python train.py --hop_length=160 --decoder_norm_position="sandwich" --orthogonalizer="newton_schulz_5"
Rows from block 14 of the audio encoder, named by matrix and row number. Rows with one number belong to one channel. Each number is 500 + 50 x the weight over its row's rms, rounded and kept within 0 to 999. All counts start at 0. Numbers have three digits each. After the name is the row's rms in percent of the matrix's.
# convs0: first width-7 conv (encoder.blocks.14.convs.0.weight, 144x144x7, standardized in use), inputs 0-23, a 7 kernel for each
# convs1: second width-7 conv (encoder.blocks.14.convs.1.weight, 144x144x7, standardized in use, transposed), outputs 0-23, a 7 kernel for each
convs0.6 105:434429437458429489578492516438420475441462487612611386558470515413507526455497417488493474579456490551537568526480530486500495502489561464522561499565514428393495541466438560543457536441461560446476501551523579555512609466548585502530531524542519547481435526429490424502518504514477477424477533420454498477435508596512549544452528545509558502441506532555545480519549518501483568454523462430466497534515460473545473467507460522463392497505494558483483490430511476401391572616435514393470539410493442489540
convs0.7 097:551557517466465475471471476506597486404460498458496473522540519416532481432486567487486555481485593534555557525562497472461491558500548516444438520494541517512518459435498524474496573541561531553500471457507501556449600602550495476588491467527523486435538490554540468475462544430465459451460481594475449454413502515555483471536544532525489470508486562476539591615580515465501504373460517517510515397515489530524540508441538447426522512399384527430510486482472443547484551480403597487524452464588483468537
convs0.8 100:464482488484459458477444474526544459460478426424554532503480465479528544487438402469626509347434468513549565528540537568515452586561459476486524513569509489499482472450464503530492486472464508522560497520471457531510456463503490518512530578540499455487464500507529509506530481473491531510512568383435491546584556571468431427405437484525569508493472563593526486525463472533530512454456408414451377399395374369392462534568477586571515495449469495520491513471507481485494484482490514513437472479505533525539
convs0.9 099:433475497500444405381521531540506453488500546482448410429462510484518482487500536515517528517501583501512477519578485441461495484504478473544591566472474481477486510490464451385429439474513535506526507580519458540583612548536522465548518449478507573493425469492584516468471495519534546584570525493569626549573557531528498502487512526504408436463495545556520479494496481455480583410437453591591586476393440478489495471461397480459463458474484479459490456454474488584491511493490516511476474452454477460506
convs0.10 100:547525492492491519501527513484451458533518579543546467501506442517465548587541433473501546551494503463540468514578511531547520488508577485469485543584541536510529516485527545517557554485479454489497439499576523504485534398414488529493494465495570564578607520500491483536492459480503568613533456418420452536609520410484525540456525523470453513509463496558555533520560525475506532536563544413475518441517511529494498493513462510468409509506560498536520527526468551404413500504465470521554582459496522441427
convs0.11 102:476513520518498430369425466443430449450431461436493574551584552488489514542539477480551501399425431563461512531523500495481483476471390407482588498457453534527479503519501512563558517548549480525563476479545551538519518493464586489503509518539494540564493488559616541495467523496570655612548486441468529566476461602485512462519551508453472457455487589583529582543418478576557464443380442702563374464562510563547498492542517560516523528501456432414454428421441474521540507437476481537487461527536590514478
convs0.12 097:545476451462420541599495499484456458468445407418449441445405436528511535570596540510513491409394521469532535513473456443483463445523538479467462574469503551576503480450542531482566537537456443453463491526527557518582492416565575575504533541522526585551590584505458511486481511497479488530501494515433421503523433401525530491494431424437572577591567520516499472575536486579524421520397386426502462437561528452521521473461489529539520563552512496505490509540513516541472479570636541499550452462401444498523
convs0.13 105:469440410463529516485448450493469519508519459392536558522499441503493466491421414456562610550470421526568559535449463526539567491494442455375392411518534537476512495462490383459490536453447451476529573537494501500549500462489555582551588526441463423462443473496531564474452541526479504505472436421460521520486418466485511470459470488520484540531466445446494517523510496534559569424408537430484525480559541512518435416487590540527510480501498510511473527550524545480463444505508500540521527491502531470455
convs0.14 097:492462534496396349385480426447442458451416433484533501421537645444451463425480551589546526480441618469342504486510459456510537544478417512509482511456443444532501498457542517487448512487529454470501527450492530504546416508626413491500460532508495481491479452466488430458500500445462525560506550563431426495521500497524491422518566521450497467510513548548551521523489356378447635519406481361722532476477446600592466457488472449463404401528564487529504467468447501483509489476451438575542506513549607538478
convs0.15 104:441473484515507436399476510449455511483435435468512545524468481600485466484446451474418370353554663513495515525543516501518515500428437446475444513446431453497541541490522524513502531502450443432458443494542470569491456457544501580450501481502583559536460529525466541615554468515498536546515496539526531523546515506476462450492511479490449433459533569543439502444461515474460427531613434455538535561548578487400479530528607509459512480483539567548527569556537513407425480488464490454517461508551524469482
convs0.16 103:460477525510514519498533544463468477456460521462361582695565514474557486440463542479490401494652613338360537555541519497556548440423536557504440454543564479499557489499468483464470507507464568532566495486488542609498431573576433450498533454509467474529481528471483504569427544515516515473494478472495534458529557537546500527546507501450516506568491409463548569564505426444485577534507425403586507377560518537549430455527430535545549471495533463475555469443525501568544486463487541519498466514522455503446
convs0.17 101:530505496419436492566510503468416499508504427517468444439489543397461485550489366502544540448504623624592518485563522484451477523498494471435443484512500462474461404390609558461505423519551497486606524404462497442520530596572505481520488594490521545514531484558544482475538492476488468370453488451521471471415541561538520495535521475517545526558536468484440534486453509467475512465604469573459429454447519542514439507559429586511445408403485503541560490453513504476422505523495515477525449544674496484511
convs0.18 090:525457380434469569574561524547541474501521543484527567493509448454522474469531497440498494482466465463418527501484540511488481497454523520504506488566588526526518428424565436498410474508564548570482488497462512591552507511537576584517486493475555541447437534564499473474510534536516488552537517517593516461483559488500450498479462478485440456467492507510547499502518472465495522511505478497490531429494497513470520566617474443496456458427489460543543485531548539435438457552482518601523508506446410468524
convs0.19 097:518510512520526524510517481482471454526519463530560528455491466471485529495446466478547503490490451500457511541527544530504516498508501495516568514492461493548531523510544573557471459569520525526507512523532523512551567511520474535495474464446484564534529495512497455492518508500512453468514548483513553528456496542555535506469481497475533532430482541514522565565500483488526458501481483564491480590475466504497423428462478558535510456499512580532528504510520520603582558556527495462517513446460479433560
convs0.20 099:579555467413407443476563514466460480457428483491512506553530547425448486528586578558494416552641597534477559535542485469465471453447473497505431468481498488448428424460447495660581487484570530501448463495498533430419473477523585555557575528491468412474522484472521444459513509489463449438433439505516523536498557571456486518479469475506449518507512507497508424467449523579539510380462487444497567449494461484458480445519436435466522601519428458504522513515478460548447504559652732731487548487500484475496
convs0.21 105:452476487510516458424422428488518465444496464506471470523530480525476481521528490483534579649641540450468474541529491521546511555522568564477441474382436457424456506505434477512566490527515468462464501605563524454429472440418470491496510571666604549504453500545565506501493518494547568521549527458447432490535573566484464510506489528496503485534535500523483490514544519501466470487442481496368384402495477407416523476400574481408460474498523475522530457447482506496546521527490471491511499556467440480537
convs0.22 104:480433390439519549534492508605524472481545417373431447541572517468503561476487531539453544419473555538494531522458505504503511438441508569541479518479519545550522547485551433442483536481458539459415532571488480536482412463464530479494428491543550506498540482439506477480526493462423454477470498464490476491454474574530486458470515447495518477408478479535578588464480514628602529557493543518437544486500569632530477454487466484477462539597505478466538552496622531675523482480434405469576513487573542405541
convs0.23 101:520493486457409431423548506450467476434429444467455429431446477501536543431406461462472495487531619552485525520515493505535544479521550536491465523526500533510502497477544481426421488543569498490471488494490503518472476510530535535527533513474509498465451462449470516533457507489514536500423409561577567572492454427500502495506523543536539447448519541504480521549609599495456487493499502544561621573485484458486520477539519492479492502491472543492450461486525509488528498408358450580478439513565479471486
convs0.24 096:476539530477514537582462430492552501459491507465536516471462535461443475523503513523467532616562587537481526536500488504502520426487497499500460490496527533500471488516548495457441448535590535564512534529452513526549527485471464452566595624519454464444403455511496538515534488563544466509481457546580554487454449441483429489471455533513401499542522499512551453420489574532520516470503522492436494486506513460603628540507449384481568574488532515575546490493520510571535425445499551564538538585485458447440
convs1.6 085:552482533522508586476466518525491541531600517485527487493558549422559602508456439500500542493572568624626548502563563545568496553513510488551467457579535443553527384525549546464524605531497466500507503483459520526517502536533592550466463508459457561499490533584541547620612479483421508565466500503495464414446494579372506516459512569534580452506473483525513478489491518427456458529510508541521477386423515528463493455443455463515496521513459510496484565415507543499487495539441497494528590546561474497624
convs1.7 079:529535504480445460495494554639533543487502573521491412414540494588585529498469520541490580535549533528536531436515433467522473567540500476561553505538526450493522540443531565620512476478470456427487465515542526540494532456526562566484401456453500464519489544613692592615658503515435463495462505522503531477436443564484562477439471531542515511461487549483488435525522559565563452577495533452410441440494489450480476441404460507516453466522491543469427542477437380534512452454498517511492476452520522441440
convs1.8 084:463475481491477455441549546554512514532457579561545502514568516471505570555522433408520515506504512581481532515554464468570554623527422401478414384433409459533537488552479511443405461483521572574561498531533474525576545514486450460576579518453492502473440413453517488443461507475558581544433498544589622552455430536525607625551464487511461391427458462479485570507508526531494410451500521522511521540406414540497511542527590550589616553554522576496486511461520516493522492511518566467547493509484503553519
convs1.9 099:491549560532511498523501494519488504504465427492530533540533561487506525498513537497427456479489482481501544527534483505555528579570569517455438445532594593512441472543583576514475467449415371450466418451459475521505517522519520607524479507533533529572511530445459487465538505530565458502606646538507492465493552618441520526567534538571407438508557550516500421480499487472579570452493492435426461495542507475500540572564521495492576628589597455396455561527448399438467475510511531588492487521462449472495
convs1.10 097:523585521466446482451509531542498481535553461443469497444407456451524571527536616532476482495443482564577535592508459533563488558546542530499479503526515536523514463516562550502538566594587515495534500508496364564571523528522552576502514469528529492518571510443450499626695552545542567541483409503487472440443468487536488538514472453487384389515586518492479574532475493454521480460458516532457456499443461525486496599570503446459457498492499468491501500455432473483485510525551517479509562566527556500519
convs1.11 103:499534485510514464454530482489544467474514514488523532492528543474465531499486529434527555528483540555505363503501525551525525428492470503537502517547560533574607539498343373455481426444513511471544510479458375584503468509516518526387445521505550510477589556479481544516568538528493523557501487548561556515487498489444466477497482475470500527498487422499578437488506532523540568594521546546483494477559498490464497504518463477517437517517511509437408397424463506458522511513523570587540540553539514491499
convs1.12 086:504506553528513538545459449498548534585539447443489448459509487505522546580537472522457429460528544583567495439437425470580492493561531473516481510398401459474509542439495519512562563474518475467500524496517541592580509550525530578502515419429512487399480534465466552496477499449462483495443465503558527498476446388495577586521522456461460465495466477505551540494509585578555599490547527555568529537506388378399459520527417462436418455420428490503548552471452509517476464504507473519524537543520573536487
convs1.13 094:487492499391496502498529651591553511470477620572463395403456546444512499473445497576541491477454442502507517583501491560547540488472518534458411375450450485501505534516477552539487483510566479480507514455409346500494474442489498462449477488515503559576469564559517597553564486522541524537473487540532491447477554511555607586571497490469562505493483544527531540561620547478465489524553534485457466472525521542437435398527603460496566539479532462510566544510476550622600604559462482523441386420462509512437
convs1.14 078:543428491515487475515478488492493488483494570468552532496446497553542494523493488402518540494570594675590505518488459516462551537512463481463545595551472458540513458456461572604484446494578502495465450495429450574563556496535631562444435509562413381480458453433422427501562485508470557551519537483546491498554560538458580540479475533584439448498483543550467409482474494526546548608454420424509476521479465525423457505523503478499505583483439624466483539492496519510479419466537528522473414511603572495483
convs1.15 100:520497507501554556514588539497525534426460541572486402423433525571440429486469512538497472505564581600560477451453465539509511432440461492474483459399460472454451425479560559423382370364358503584592517519512500528576552486449454528434440456514521524452380487564533493442454576526463446478439446551557530519531508510444499504558482483520626563501489518479467567469431470531501447416395464479532510465505526471463520544545489415453546533453374596536550475508436423496495604589476489510558522511510525479507
convs1.16 100:590522476548488461478501495484446502497488540528444439485561599603574447466473461518451475499528648652680470489505576534455420540519531488456475466476534536442491522439557455375501538494485515531476488474420323473507527493491501566461539501452441507559451446529532503492486442469477540483472577479488435496512509517505496589544528550583453495488459526501520426458448492493542520520565516532518517464493524439369435551463469573572490530474401525566491553549619501501521476542499445420570543502550636574482
convs1.17 105:418517451446499527513548515476482488523537470482461494508471489533545588470375475438470522542547500523490431537507576552498549503521488414431501485426457410484494474407461506480445387504513496460534515523643628548537480479452467450445439560567475340378480567504510503535525492473513556528518475510544567488477469474431376522579502484549480554585560517424514454485470451495511488441502521443511524494439508542512472477555467449514495496482516463485461574504507511505504470432459483606497459417501514408422
convs1.18 096:462475500509499432420463468492492479499521416454493544568552474556567559518489528599528465498482465551520467561591543484508510460489524563579536535456467451413442558463484475460530541443457413482490436404467536512568593542478536471519500513511482433420544532502488529500558488550541547529492504450472511447401418444530496482540516503558578546488504502466423441501501469476501472483496481472550528524558546526513544499427479507446539626539503512519518457500444500426479493464510547599479449480518569545432
convs1.19 094:514532520444479490475492461484579540504461472492458494509500442564467476533462485489511486512552548554490458542608542451419432497473451439456496535565533514475460455448467494494535562539498584482432491539524507500493473528503487433483510499491509530529455474575518512512389478540527501561516483559531521487499494534532518508474417458496491463400403451466472574525555582540475491458476486557510500505421473476439422518574462442456520537519511498506564621532482437498513494527522477550520467493460457502574
convs1.20 109:486485484521571590608565572538533461386423597546524524470360270459438471490494485496533563556523538539503509508568506462423441500525548522493481430560535501517505519500492478472497487499478493484502518437388477424415451493544598642531483508537532600548529553525505436393472478456405366393422496487533573606633564543408494571573529494502524478488527549540493474528516552602570559497486544522468501520503530519469538505422448424459472496566587544450415426470497513436482510572574565542486500471455435470504
convs1.21 116:508490456503524493500594568486437492481431512463514538497422454493482423457477503484471445423469481526556504483488465475488526505524457378366384398475468458494548535507506520558514512522546559545461474494503471477457445410434480533511522531448476593549502406496543529543523512456467441425530624531512485535514528489641503447500472433421503571567532590546480528481455512568565542482523548548564563521536490464488535582523560506435424490498466602646546493454532539521493484477422396439523539468440486469497
convs1.22 106:525494575538602540445373449390604591514539522503506440444512495440485517600561538538536505552567573546505453515522496583577547500478448470500493452594480546525526498516390554554542456412549462386398446433496524531448485484521503468419440542474394406420532480498467512483475427440472510492517440512570559525509582610497516647557394508539561550454396472585610566579551513542548516530493440416474435458526403415377307466451545570537455510489528540456584457522480469458521486464457521448415480606564493467488
convs1.23 109:572557569559504483411462553597560593579612547500506518568526533463463451468452438402525538529531490448458471486482475469517560548567589614581559589424483554541486484497573515502469496496490494468496499520513460544484490514567608513536534507528534516508478509480458475489487606537470486520498476515520540550488412381566554547551536554534535500470478490466426504428482489474454533510476465529562564596518487488495546597579500486474499489508544459455443438520528529594612517452442423453477439461564565554545
convs1.24 087:525514480461479507505470458484489475498498453526510527570495424490552542502518547644449473552536520438536474429497524489491512495458506503434456434406455527525514528531529476501555501411469422474521532503558545518515517469458479449501423526526461475476531563590484413365550487467550494556584636539489487404391417475548428394447551518529466452440445429468558554451459502551545572494526492493509469502446447425522496511531494598579514512531556509487458410463486530515502485489438468481410425421517510554551