python train.py --time_shift_ms=100 --n_mels=40 --encoder_activation="leaky_relu" --encoder_kernel_size=7 --decoder_layers=8 --decoder_norm_position="sandwich" --decoder_qk_norm=false --decoder_drop_path=0.15 --muon_scale="original"
Rows from block 8 of the audio encoder of a small encoder-decoder audio transcriber, named by matrix and row number. Rows with one number belong to one channel. Each number is 128 + 24 x the weight over its row's rms, rounded and kept within 0 to 255. All counts start at 0. Numbers have three digits each.
After each channel's rows are labels from the 100 clips, of 14976, where the channel reaches its highest value: "loudest band" is the band of the loudest frequency at the time of the peak. Only what is clearly more common there than usual is listed. The data: short read English sentences (LibriTTS-R).
# convs0: first width-7 conv (encoder.blocks.8.convs.0.weight, 112x112x7, standardized in use, each kernel summed), inputs 0-111
# convs1: second width-7 conv (encoder.blocks.8.convs.1.weight, 112x112x7, standardized in use, transposed, each kernel summed), outputs 0-111

convs0.48:114127140137140094112165164102138189116137129131136148158146122144116091093088105137173104170159119124139122146108096140107150090118118114106116127100123095131119123165102170087118138150098088138115190115145113153112120144146123146139143118101145137122113123123170119130121139116091140195162119158112128124143097130082126104086162145144
convs1.48:157136144085117142169147138124131105128152108169105131106131083128143138133157170123166162134134166122108124137114075136158127098163160125121120139060094140137139127159165089103143165097135126124124158112136099071101127139128128144104160108118120140114153130115066150129129148150119129101127120147122135098186125126133098105149095137099
loudest band: 250 to 500 Hz

convs0.83:114145147162150089133092126133126071111157147154126134125070118109122124119119095149086147149114184127136101143153110153085151114155137139149146139127118125133155131105184109132126127153106110095149162109061138124144125136130099116125168123153117106148100092135102125181161137108099165152099124156127154109105101108158106147128122148136
convs1.83:121146102170135152154094118123168130148124132127100093074142123139113120132163116110117132124142107123117147076137149151068124143079091134124119125153157115097117081128169132154140113106106097088112129146132133139129133104101150151120144147143164184137121091156125144175140139199127107138086173103107124151110132108135131133139135147146
loudest band: 500 to 1000 Hz

convs0.44:112134101095133124172129136115133121134172123121114134126123130140075136161085138091096145127143116117100111139112143111166164154145174112104124133113141109181103147146132124131123155136141125113133092151116142122100166142117140069158116124117139150113157105099151141104143120129134108134183100164125156145184109118112070086090102128171
convs1.44:101134114104130119144130141111106103124147126124129143110137144091099123104138128170134149142101160079140154153126101112143097117154156125125111128092106130153145165136156126097121092102143124115103156107118139082098115151165150137166147110111110109112142143107068141168139130144147083102123102176153162115207126156147101127110098140091
loudest band: 250 to 500 Hz

convs0.77:120120115130129077131158151137190101126198119111108119150121121169145098129142134115129120102077135122115127113133109146082115100138114149158136134155134149134151133129122178075143144111078116147131182120205098126126093162112118151093130143133103138149116132124137151137171144142109095135092118088119128129115115098118127115131144128150
convs1.77:123097152132121143157116107106108141114111137149130129104147070133139156120164126128119138196105115160122124144186093097134135082138143118146119105142097137133109128137115114118098165135153138143125158140141096137147145149127109118127093107125093089125086098072106121138098091108079142105165096129126093116175141166095127123103110116098
loudest band: 250 to 500 Hz

convs0.85:153106131099097139147164115117158123107140103151109111123122160134119102164161125086135142125085119120153125091152140096125134151092164138121143108100100106126083118130129097107115140094120139150091132145182159131146147123132149122132119108118135148095128165108129134096146096188115109156196120113082190119155127102140162124138125121160
convs1.85:128122135123152112101119137124118143173150130096143122123115189102157148104104138109141095126121154170139084126137104132151102093141153123153104156115087152084127147056084131140119123153121131142166127158098151140144105127150144159152110107115114180130116183104157136146124143121151118132170105133128175162131113143103123115102111169127
loudest band: 250 to 500 Hz

convs0.53:129090145101165106137153146111163136147125128089117122153105151148109139163145119129097134125111137069115078084115131118162129135136171107116100128143134094147139103103137152161124154190143123133167063112156143121085118140094072122117109157136117140100162135121129164142136148143130130154124142112120159107142157099127090168116128124106
convs1.53:132150139103156090192131112141096129133151081122106087108171144152131162128149169154126108091156103115099113106133122076103113104169113093119119122158126112138149127137142141170077134141135114129115107097117143082102115109154129165196164127151139143126168143158127110123114137157129130136131095126107163145122147113162138136124133146105
loudest band: 250 to 500 Hz; 500 to 1000 Hz

convs0.19:135085127136143103135083133145150152109111085128130105173168093101119137089136100115092155139136099123118150146110152121154131158127155140108136136151158130099149183116147140101112116109162136129117129157139150149120116118135096121127109125144157119156115165164132110114168133117178116111138133073066132119109145129117048125124132123166
convs1.19:106086105165102084135132124113088095141127099153130131138160147119122123149122183126115124131119102100181118143159126146143146141129131165078156163111137130154122153084124134137132203167161150135101117158100141122098119160129101114162127139169150114085132133157150104127137147137140163109134135157152130122143153152142149116156133178137
loudest band: 250 to 500 Hz

convs0.1:113105120122093131159082102122114122171116141149122108145129098137084125137125083151146108100109099143103103184114134083111138127142101143164098156162145161137118150077138112122143130113125130127142065170105150109151106111126128121148118148097098111117136170150110112112171138130101136179125163181147146142141118145135110170137152124130
convs1.1:080180131088151153108136165154160133138117131118130136132122117150132114134122112119118144127110075160051121123138111083099117092088092142140111107100113123090115092121136163144126107129142106137152112143145108121166136151119152124115174145093176133161096088088141124067095093112144135139128125133099138122129120122103131128115132102125
loudest band: 250 to 500 Hz

convs0.47:164114147094126173119173136121128150078133164113177140114106135129114127153133083111145121099123126141148168166136109168096130101132100140118106148150126095142127140128109179117108129141161162135108107112104109149203144118144139143095121150126096176118132082129138090148115098119106102158104128143137123134064111100131137116136132126108
convs1.47:125129132083099136059113112103115119165143161112137093133112123124152164093110160143127123117168135124101128103132138139099168129132106127136108170105099131125098130126171117077123134166092149148151138097148128119188161161146133108132124145169156138171134159147135140116135167144101110165101127124099133121061132106130146133136143151131
loudest band: 250 to 500 Hz

convs0.6:122153113127125124140143134124127061124129140110146128129119077120115117105110160117124136120137136117087102142135113125110161100165140139144101136130151094156140123092144137134115146155092138140167117112089132115146088094127119144094165167163115146136127095152118116124148166071113154140099137204105116158080145161184169123130115120129
convs1.6:108106142132091151151120148119146098159094166155069106110091092092122121127111128121101132152131156167090183105108160145109124131129103148098139147106114146171137105102133121169162108118124136126142103163113080111092149165123125140081131174156150099127097133139118131099121128128130117139117117164137099117072164131138149135143147140139
loudest band: 250 to 500 Hz

convs0.66:088124129150115082093140114123166145138123121068128145146099139148131133137157119108128129094085182139078132147161101113135117111112143156104099118146153158131096135092140155101128152104083115114132117085158126137124144150140121153156124114122101120157129179159125130166159148141142112175106148174086133104150115139153085097130119133127
convs1.66:099121180118079154095105101093152154095102113131106140163086133106099148157126104078128100176111095106153143158132122126159136123123146116153123149159154157140121099137118155116127127150093166156151110153146114158105136091144137129133110087095109122122110136089119143138108150131097108125155134150140122136187132172104098137097112136154
loudest band: 250 to 500 Hz; 500 to 1000 Hz

convs0.5:124113133130146128163177091105118110122100122151154126127085103107165108142139111099139121136140127148092107144083132108121145150134147125061117126135120140116135117132132171090118151128140157123142163086111093133148175082102128161145135137148113149101101147099175139106120146089147109168158116178100148121134116153096097149131135115179
convs1.5:126145199117130095101148141082135151118139117079126120135083131143086141166144151109164105132153119101110150132124110206131150120161123143122132156112100178134113121139085109107077105129120166168124126150121122130106129169153132138128138124162125108116133114113125084150126138077148134117114124172130143146116121140156147128098151103146
loudest band: 1000 to 2000 Hz; 250 to 500 Hz

convs0.23:140104092109110108128118083136124102136139121120119133141128205169132131117145142135129131105111075112124106150170148100136125129138086124129139144168093143144127171139138183111137129119082133097113144150113140123071126123107112116144144150127123124110102106140108154101133131084135106162100138146193152124109091125147149143150194143116
convs1.23:140094140126103079096129164134130148159119097139133162134137150183108098107159144126152138149120207167091116130132151140123139144103117137117125070142124130118169153144111163138115130140120104117110140092162074105132112117086116097113123112105138140122108061130161132124104122120101162108147124159140123123114074131114117129107107130117
loudest band: 250 to 500 Hz

convs0.108:127095122130128078112117092113135138158116110104121143164156152128102115108138131125168133105157132117126145147118127118160119091144096141125138081130135101135105153140149119057143175181124118084120166118118165124105114116146133141095140143111140134101158101143146116116145111171091100093193134101112154134144120159168114137106168154124
convs1.108:137176098106128127123119169111115135152118104154139214136128139128106131119189095153124141128143118152126121135115108117155183131137126131149139160124126146115118190101079131134102173129113126135107114119134113185154127116127111163122140117070122099145162139092119146140122090113124079103115145144118129182135133116106124143129117136102
loudest band: 4000 to 8000 Hz

convs0.30:128112126131096146169130136120156107114112134138151147118096125144134129105138106155116110134085109117127089176140139142109135116122080103141094144127060122164114169149145124068113128172121145130142141120094147166133166121135189188104145124119120114123121155124126105125127090089104111201126117175141103123133127124128129134148148117113
convs1.30:121121145145104145129154156110128118120123137102070113095152082116122120103139141109124116131161131162118156114122142116120129141100130116126102160089175103117154143112159139114122064118073094127116157072167119117139120141135164165123170164125123170169119107155124157121129166176157111163124129096155142111117100134157151122136103116119
loudest band: 4000 to 8000 Hz

convs0.33:130155144110149164162127155125135138133123158111185102126129107116143128166076103122108098121129118107105117135155124133119170124124084118125139100130106110144154110125154075119096125158145148108153132108038110144128152145095154111150115138103096177126155118116150112156116144121148149128086102131100098128179156157144107165132119132133
convs1.33:130183132126116182139146096116099107156131134115139099151126161110140120132071143147140144105159135115124151110137186147117148174097096115133135136125126114132163138113176142158127135185135146127173130119124161150131107116131151114121140140167130129209163148155119153131127145142154139142153120141130134127090163145129186108145147147145
loudest band: 250 to 500 Hz

convs0.89:117090114122118143131141129159152167139114099096108170120090150139113138128148150140162104161101133107124079134136089125148157113116088092146113112138189102156074107165166080119157134141123160124115141172126126094115129116087091083134120120146145118122155139163112097129132125120091146166161123128146173154137156117130132115114131118124
convs1.89:145134107120091095152112120134145155180143123108148163107125142142137133086120138143146152111123139108160082130134119138106117141136131124135054064112132138117133148127130134104124086147109144118109101122136112121150121119106137107174106145134129117201134148115108195130149116097127147075143152103098150127114149075125078131156134138132
loudest band: 4000 to 8000 Hz

convs0.22:154135152118128135156093125130129116137117122151105144140119138124133132137175120156123115141113081106076050107108110128132123137123114087135106105086082144135118134127153083131157137103153140123165079118146112147069137154121145094150121160162126130191120179132103125103134117135139114164129115166143136126156146144147123106157100143159
convs1.22:143150127169097126093127125155149139142148123101186126117122122116196099109092174109121159082135089122124116126127127110151156165147134076177114117124168124121128141145111129128136112139140083110178090131101148131140152172147153101123127119175102104099130161135107130153139175108126143153120139117134160166098138118148150129133144123129
loudest band: 4000 to 8000 Hz

convs0.87:084097131127106102125156136121131104153108105126186089140119089109160122132088109144139146156046151154174126102105099125128107114120113166146146147146138090152149135142117132119123151130071147121102124135110127125181081135143105121112114120140187151101144105129134133161119169157130181130126152116134116108127112108137121147134151139129
convs1.87:100149139106134146121133126155104137123139122147170106132117145134141130124082134089144098073125129151121103115116083138094128151142151113096141153133122140124122120098098153108155148135124154130112131130162153119157133126168145143161150123129145189142141150133114109136135126138126084132047149093126091171071100119080137156081138151101
loudest band: 500 to 1000 Hz

convs0.110:090088138081167107157108161159175140134145122143134128114131151147124108141180125102149092080142113164128165068157076100129179098117144135132176096138135108135120102124145109114125112127093147122122137124155100150131153149159149099113133085129135161115141147136095109102129132112100101170140136130124163144126152096136116107129135113119
convs1.110:125138113090144101095149096123078110159158191108185102146121153115148117121133133117149119139120122098128122138121123124133081139125134131136073141111109132106144125129142116116126092134134141135140146130132141170118089116162097132095117128095089166133114213149137145117161145155139122112119125131156152117130109112116143199142084108154
loudest band: 250 to 500 Hz

convs0.64:140125104152164118121133094125147138126142124086128109152130165148090161095138118117143095144146095123051134096157092093096116114167162112119156103125157129099130166108141128144101132123102125131119097151110137143095081119166093136102119094125172135131148149151106130130145151145147127151138149182135100110150153160115086142127171134138
convs1.64:120131100140150135135109107133155160098096144183147175152124139133115137134165140094157132157121100133149134130166123110133092161099139180109120117158131114121123114143118145092130155129147153115156132161130156128096131092071138155133158050090128092106135119123128116129134168112109104107160122158111128166156064137139113116126129112133
loudest band: 250 to 500 Hz

convs0.28:133138145104092197088114113089108135117146134128103138119109145119095142102184105149160124112141101137106140156145126105109141136155120128099117131123176131108130136160142113101152125196170151136113089117086141164110183167154152132144145107104104101113131094153115100094117129154147117162113109121136078138116134165129119122129120123113
convs1.28:124150135111127128132147136145133142137134167116123180102115161115120098136116144168127139106162102104140171146151145099116137123094140136110162156093145132172139111126167154129079125139125110139103109124139133127131153097099130107084116135129114159126152155165102179151176131143142132187105128075143095131120083160167156148163128128166
loudest band: 4000 to 8000 Hz

convs0.31:130152125110116154101180141107142164166116067089103152140083144198144110108128088139144095174111115172101173110122101100140159128134124130125129128098110083160150138096130147120132147131141150153107144108126099159130125144113087109070128144118129146118179133149130104104137141143130115126104123116140114138097132134167125121119135112163
convs1.31:126115175073108116165162151134116114160139152147127163155071139107122154120157129167127148126131155139134091168099135188169109103184104126156082155125129177116135182140123114110116124143150094098123164161148120144118144118129139118107104114174109136108125119122127154135118123122133131102139142104136120149149115094127097139088150141136
loudest band: 1000 to 2000 Hz

convs0.25:154116140129097141163144114116139130065156170119141105131121118120114138136127084124100124161152121137084119122129135133121154118145121117102091117103114098152123123132123140101078098148138126116143093122104101133142163094182165117155197082143142103111129128151141102155179168118147107109145142103139143101163145171114161118149141106103
convs1.25:111162142133119139097134141098131100119135082134105130143137100135128114127097116124152141134170080102151154125082154096115137180109119144112154145094122178178102168155126113119149157134093109138126129122141181147116132140081122150135170158167146133123147135119104155107154179111119119108128106158180127121112099124148116109144122118180
loudest band: 500 to 1000 Hz; 250 to 500 Hz

convs0.34:110101114152156142106082150153119118099149137055158122148149134108127160080101129127129135143156139115109136114115128120103158098121120140082152097148131112179108160136117166112132095148113097108125091135130157124112089131133082156124139138143112121128126151110103130146125150162124131140173122191154088134127099183122102145119167147138
convs1.34:137126121136137146125172088096163096117108122174102088119136124135086159132122151145136152155129131098173116114120143106121142114143110171095114140102143114066124121115156152145103056123103133094143125121134170137160120146089133105079138100119101093127139139127104142121159119144117138117143156150125082167142085150129133101153101101123
loudest band: 4000 to 8000 Hz

convs0.90:135125150105156122114255152168144140164134130121123141138134119131123116115137118082126104110159136121166118094115110101127152116138105095120154102137125138108127144107145154107123139119102098138112120166120086146107157167115104130088121144102121148133156120117145122168123112096122120146122110141134123167113147137166093124112143098095
convs1.90:146122137094111113082065105098113139088111104145138120174161142123061163141132157161087147128130173132129084110135161194145149124170101111147149111158129134126104151136149130131148111139141149135112117168131133163114143125144136107094122130138152098128147109136140141147133147131083119126105126130103097128089151110132127140127183106104
loudest band: 2000 to 4000 Hz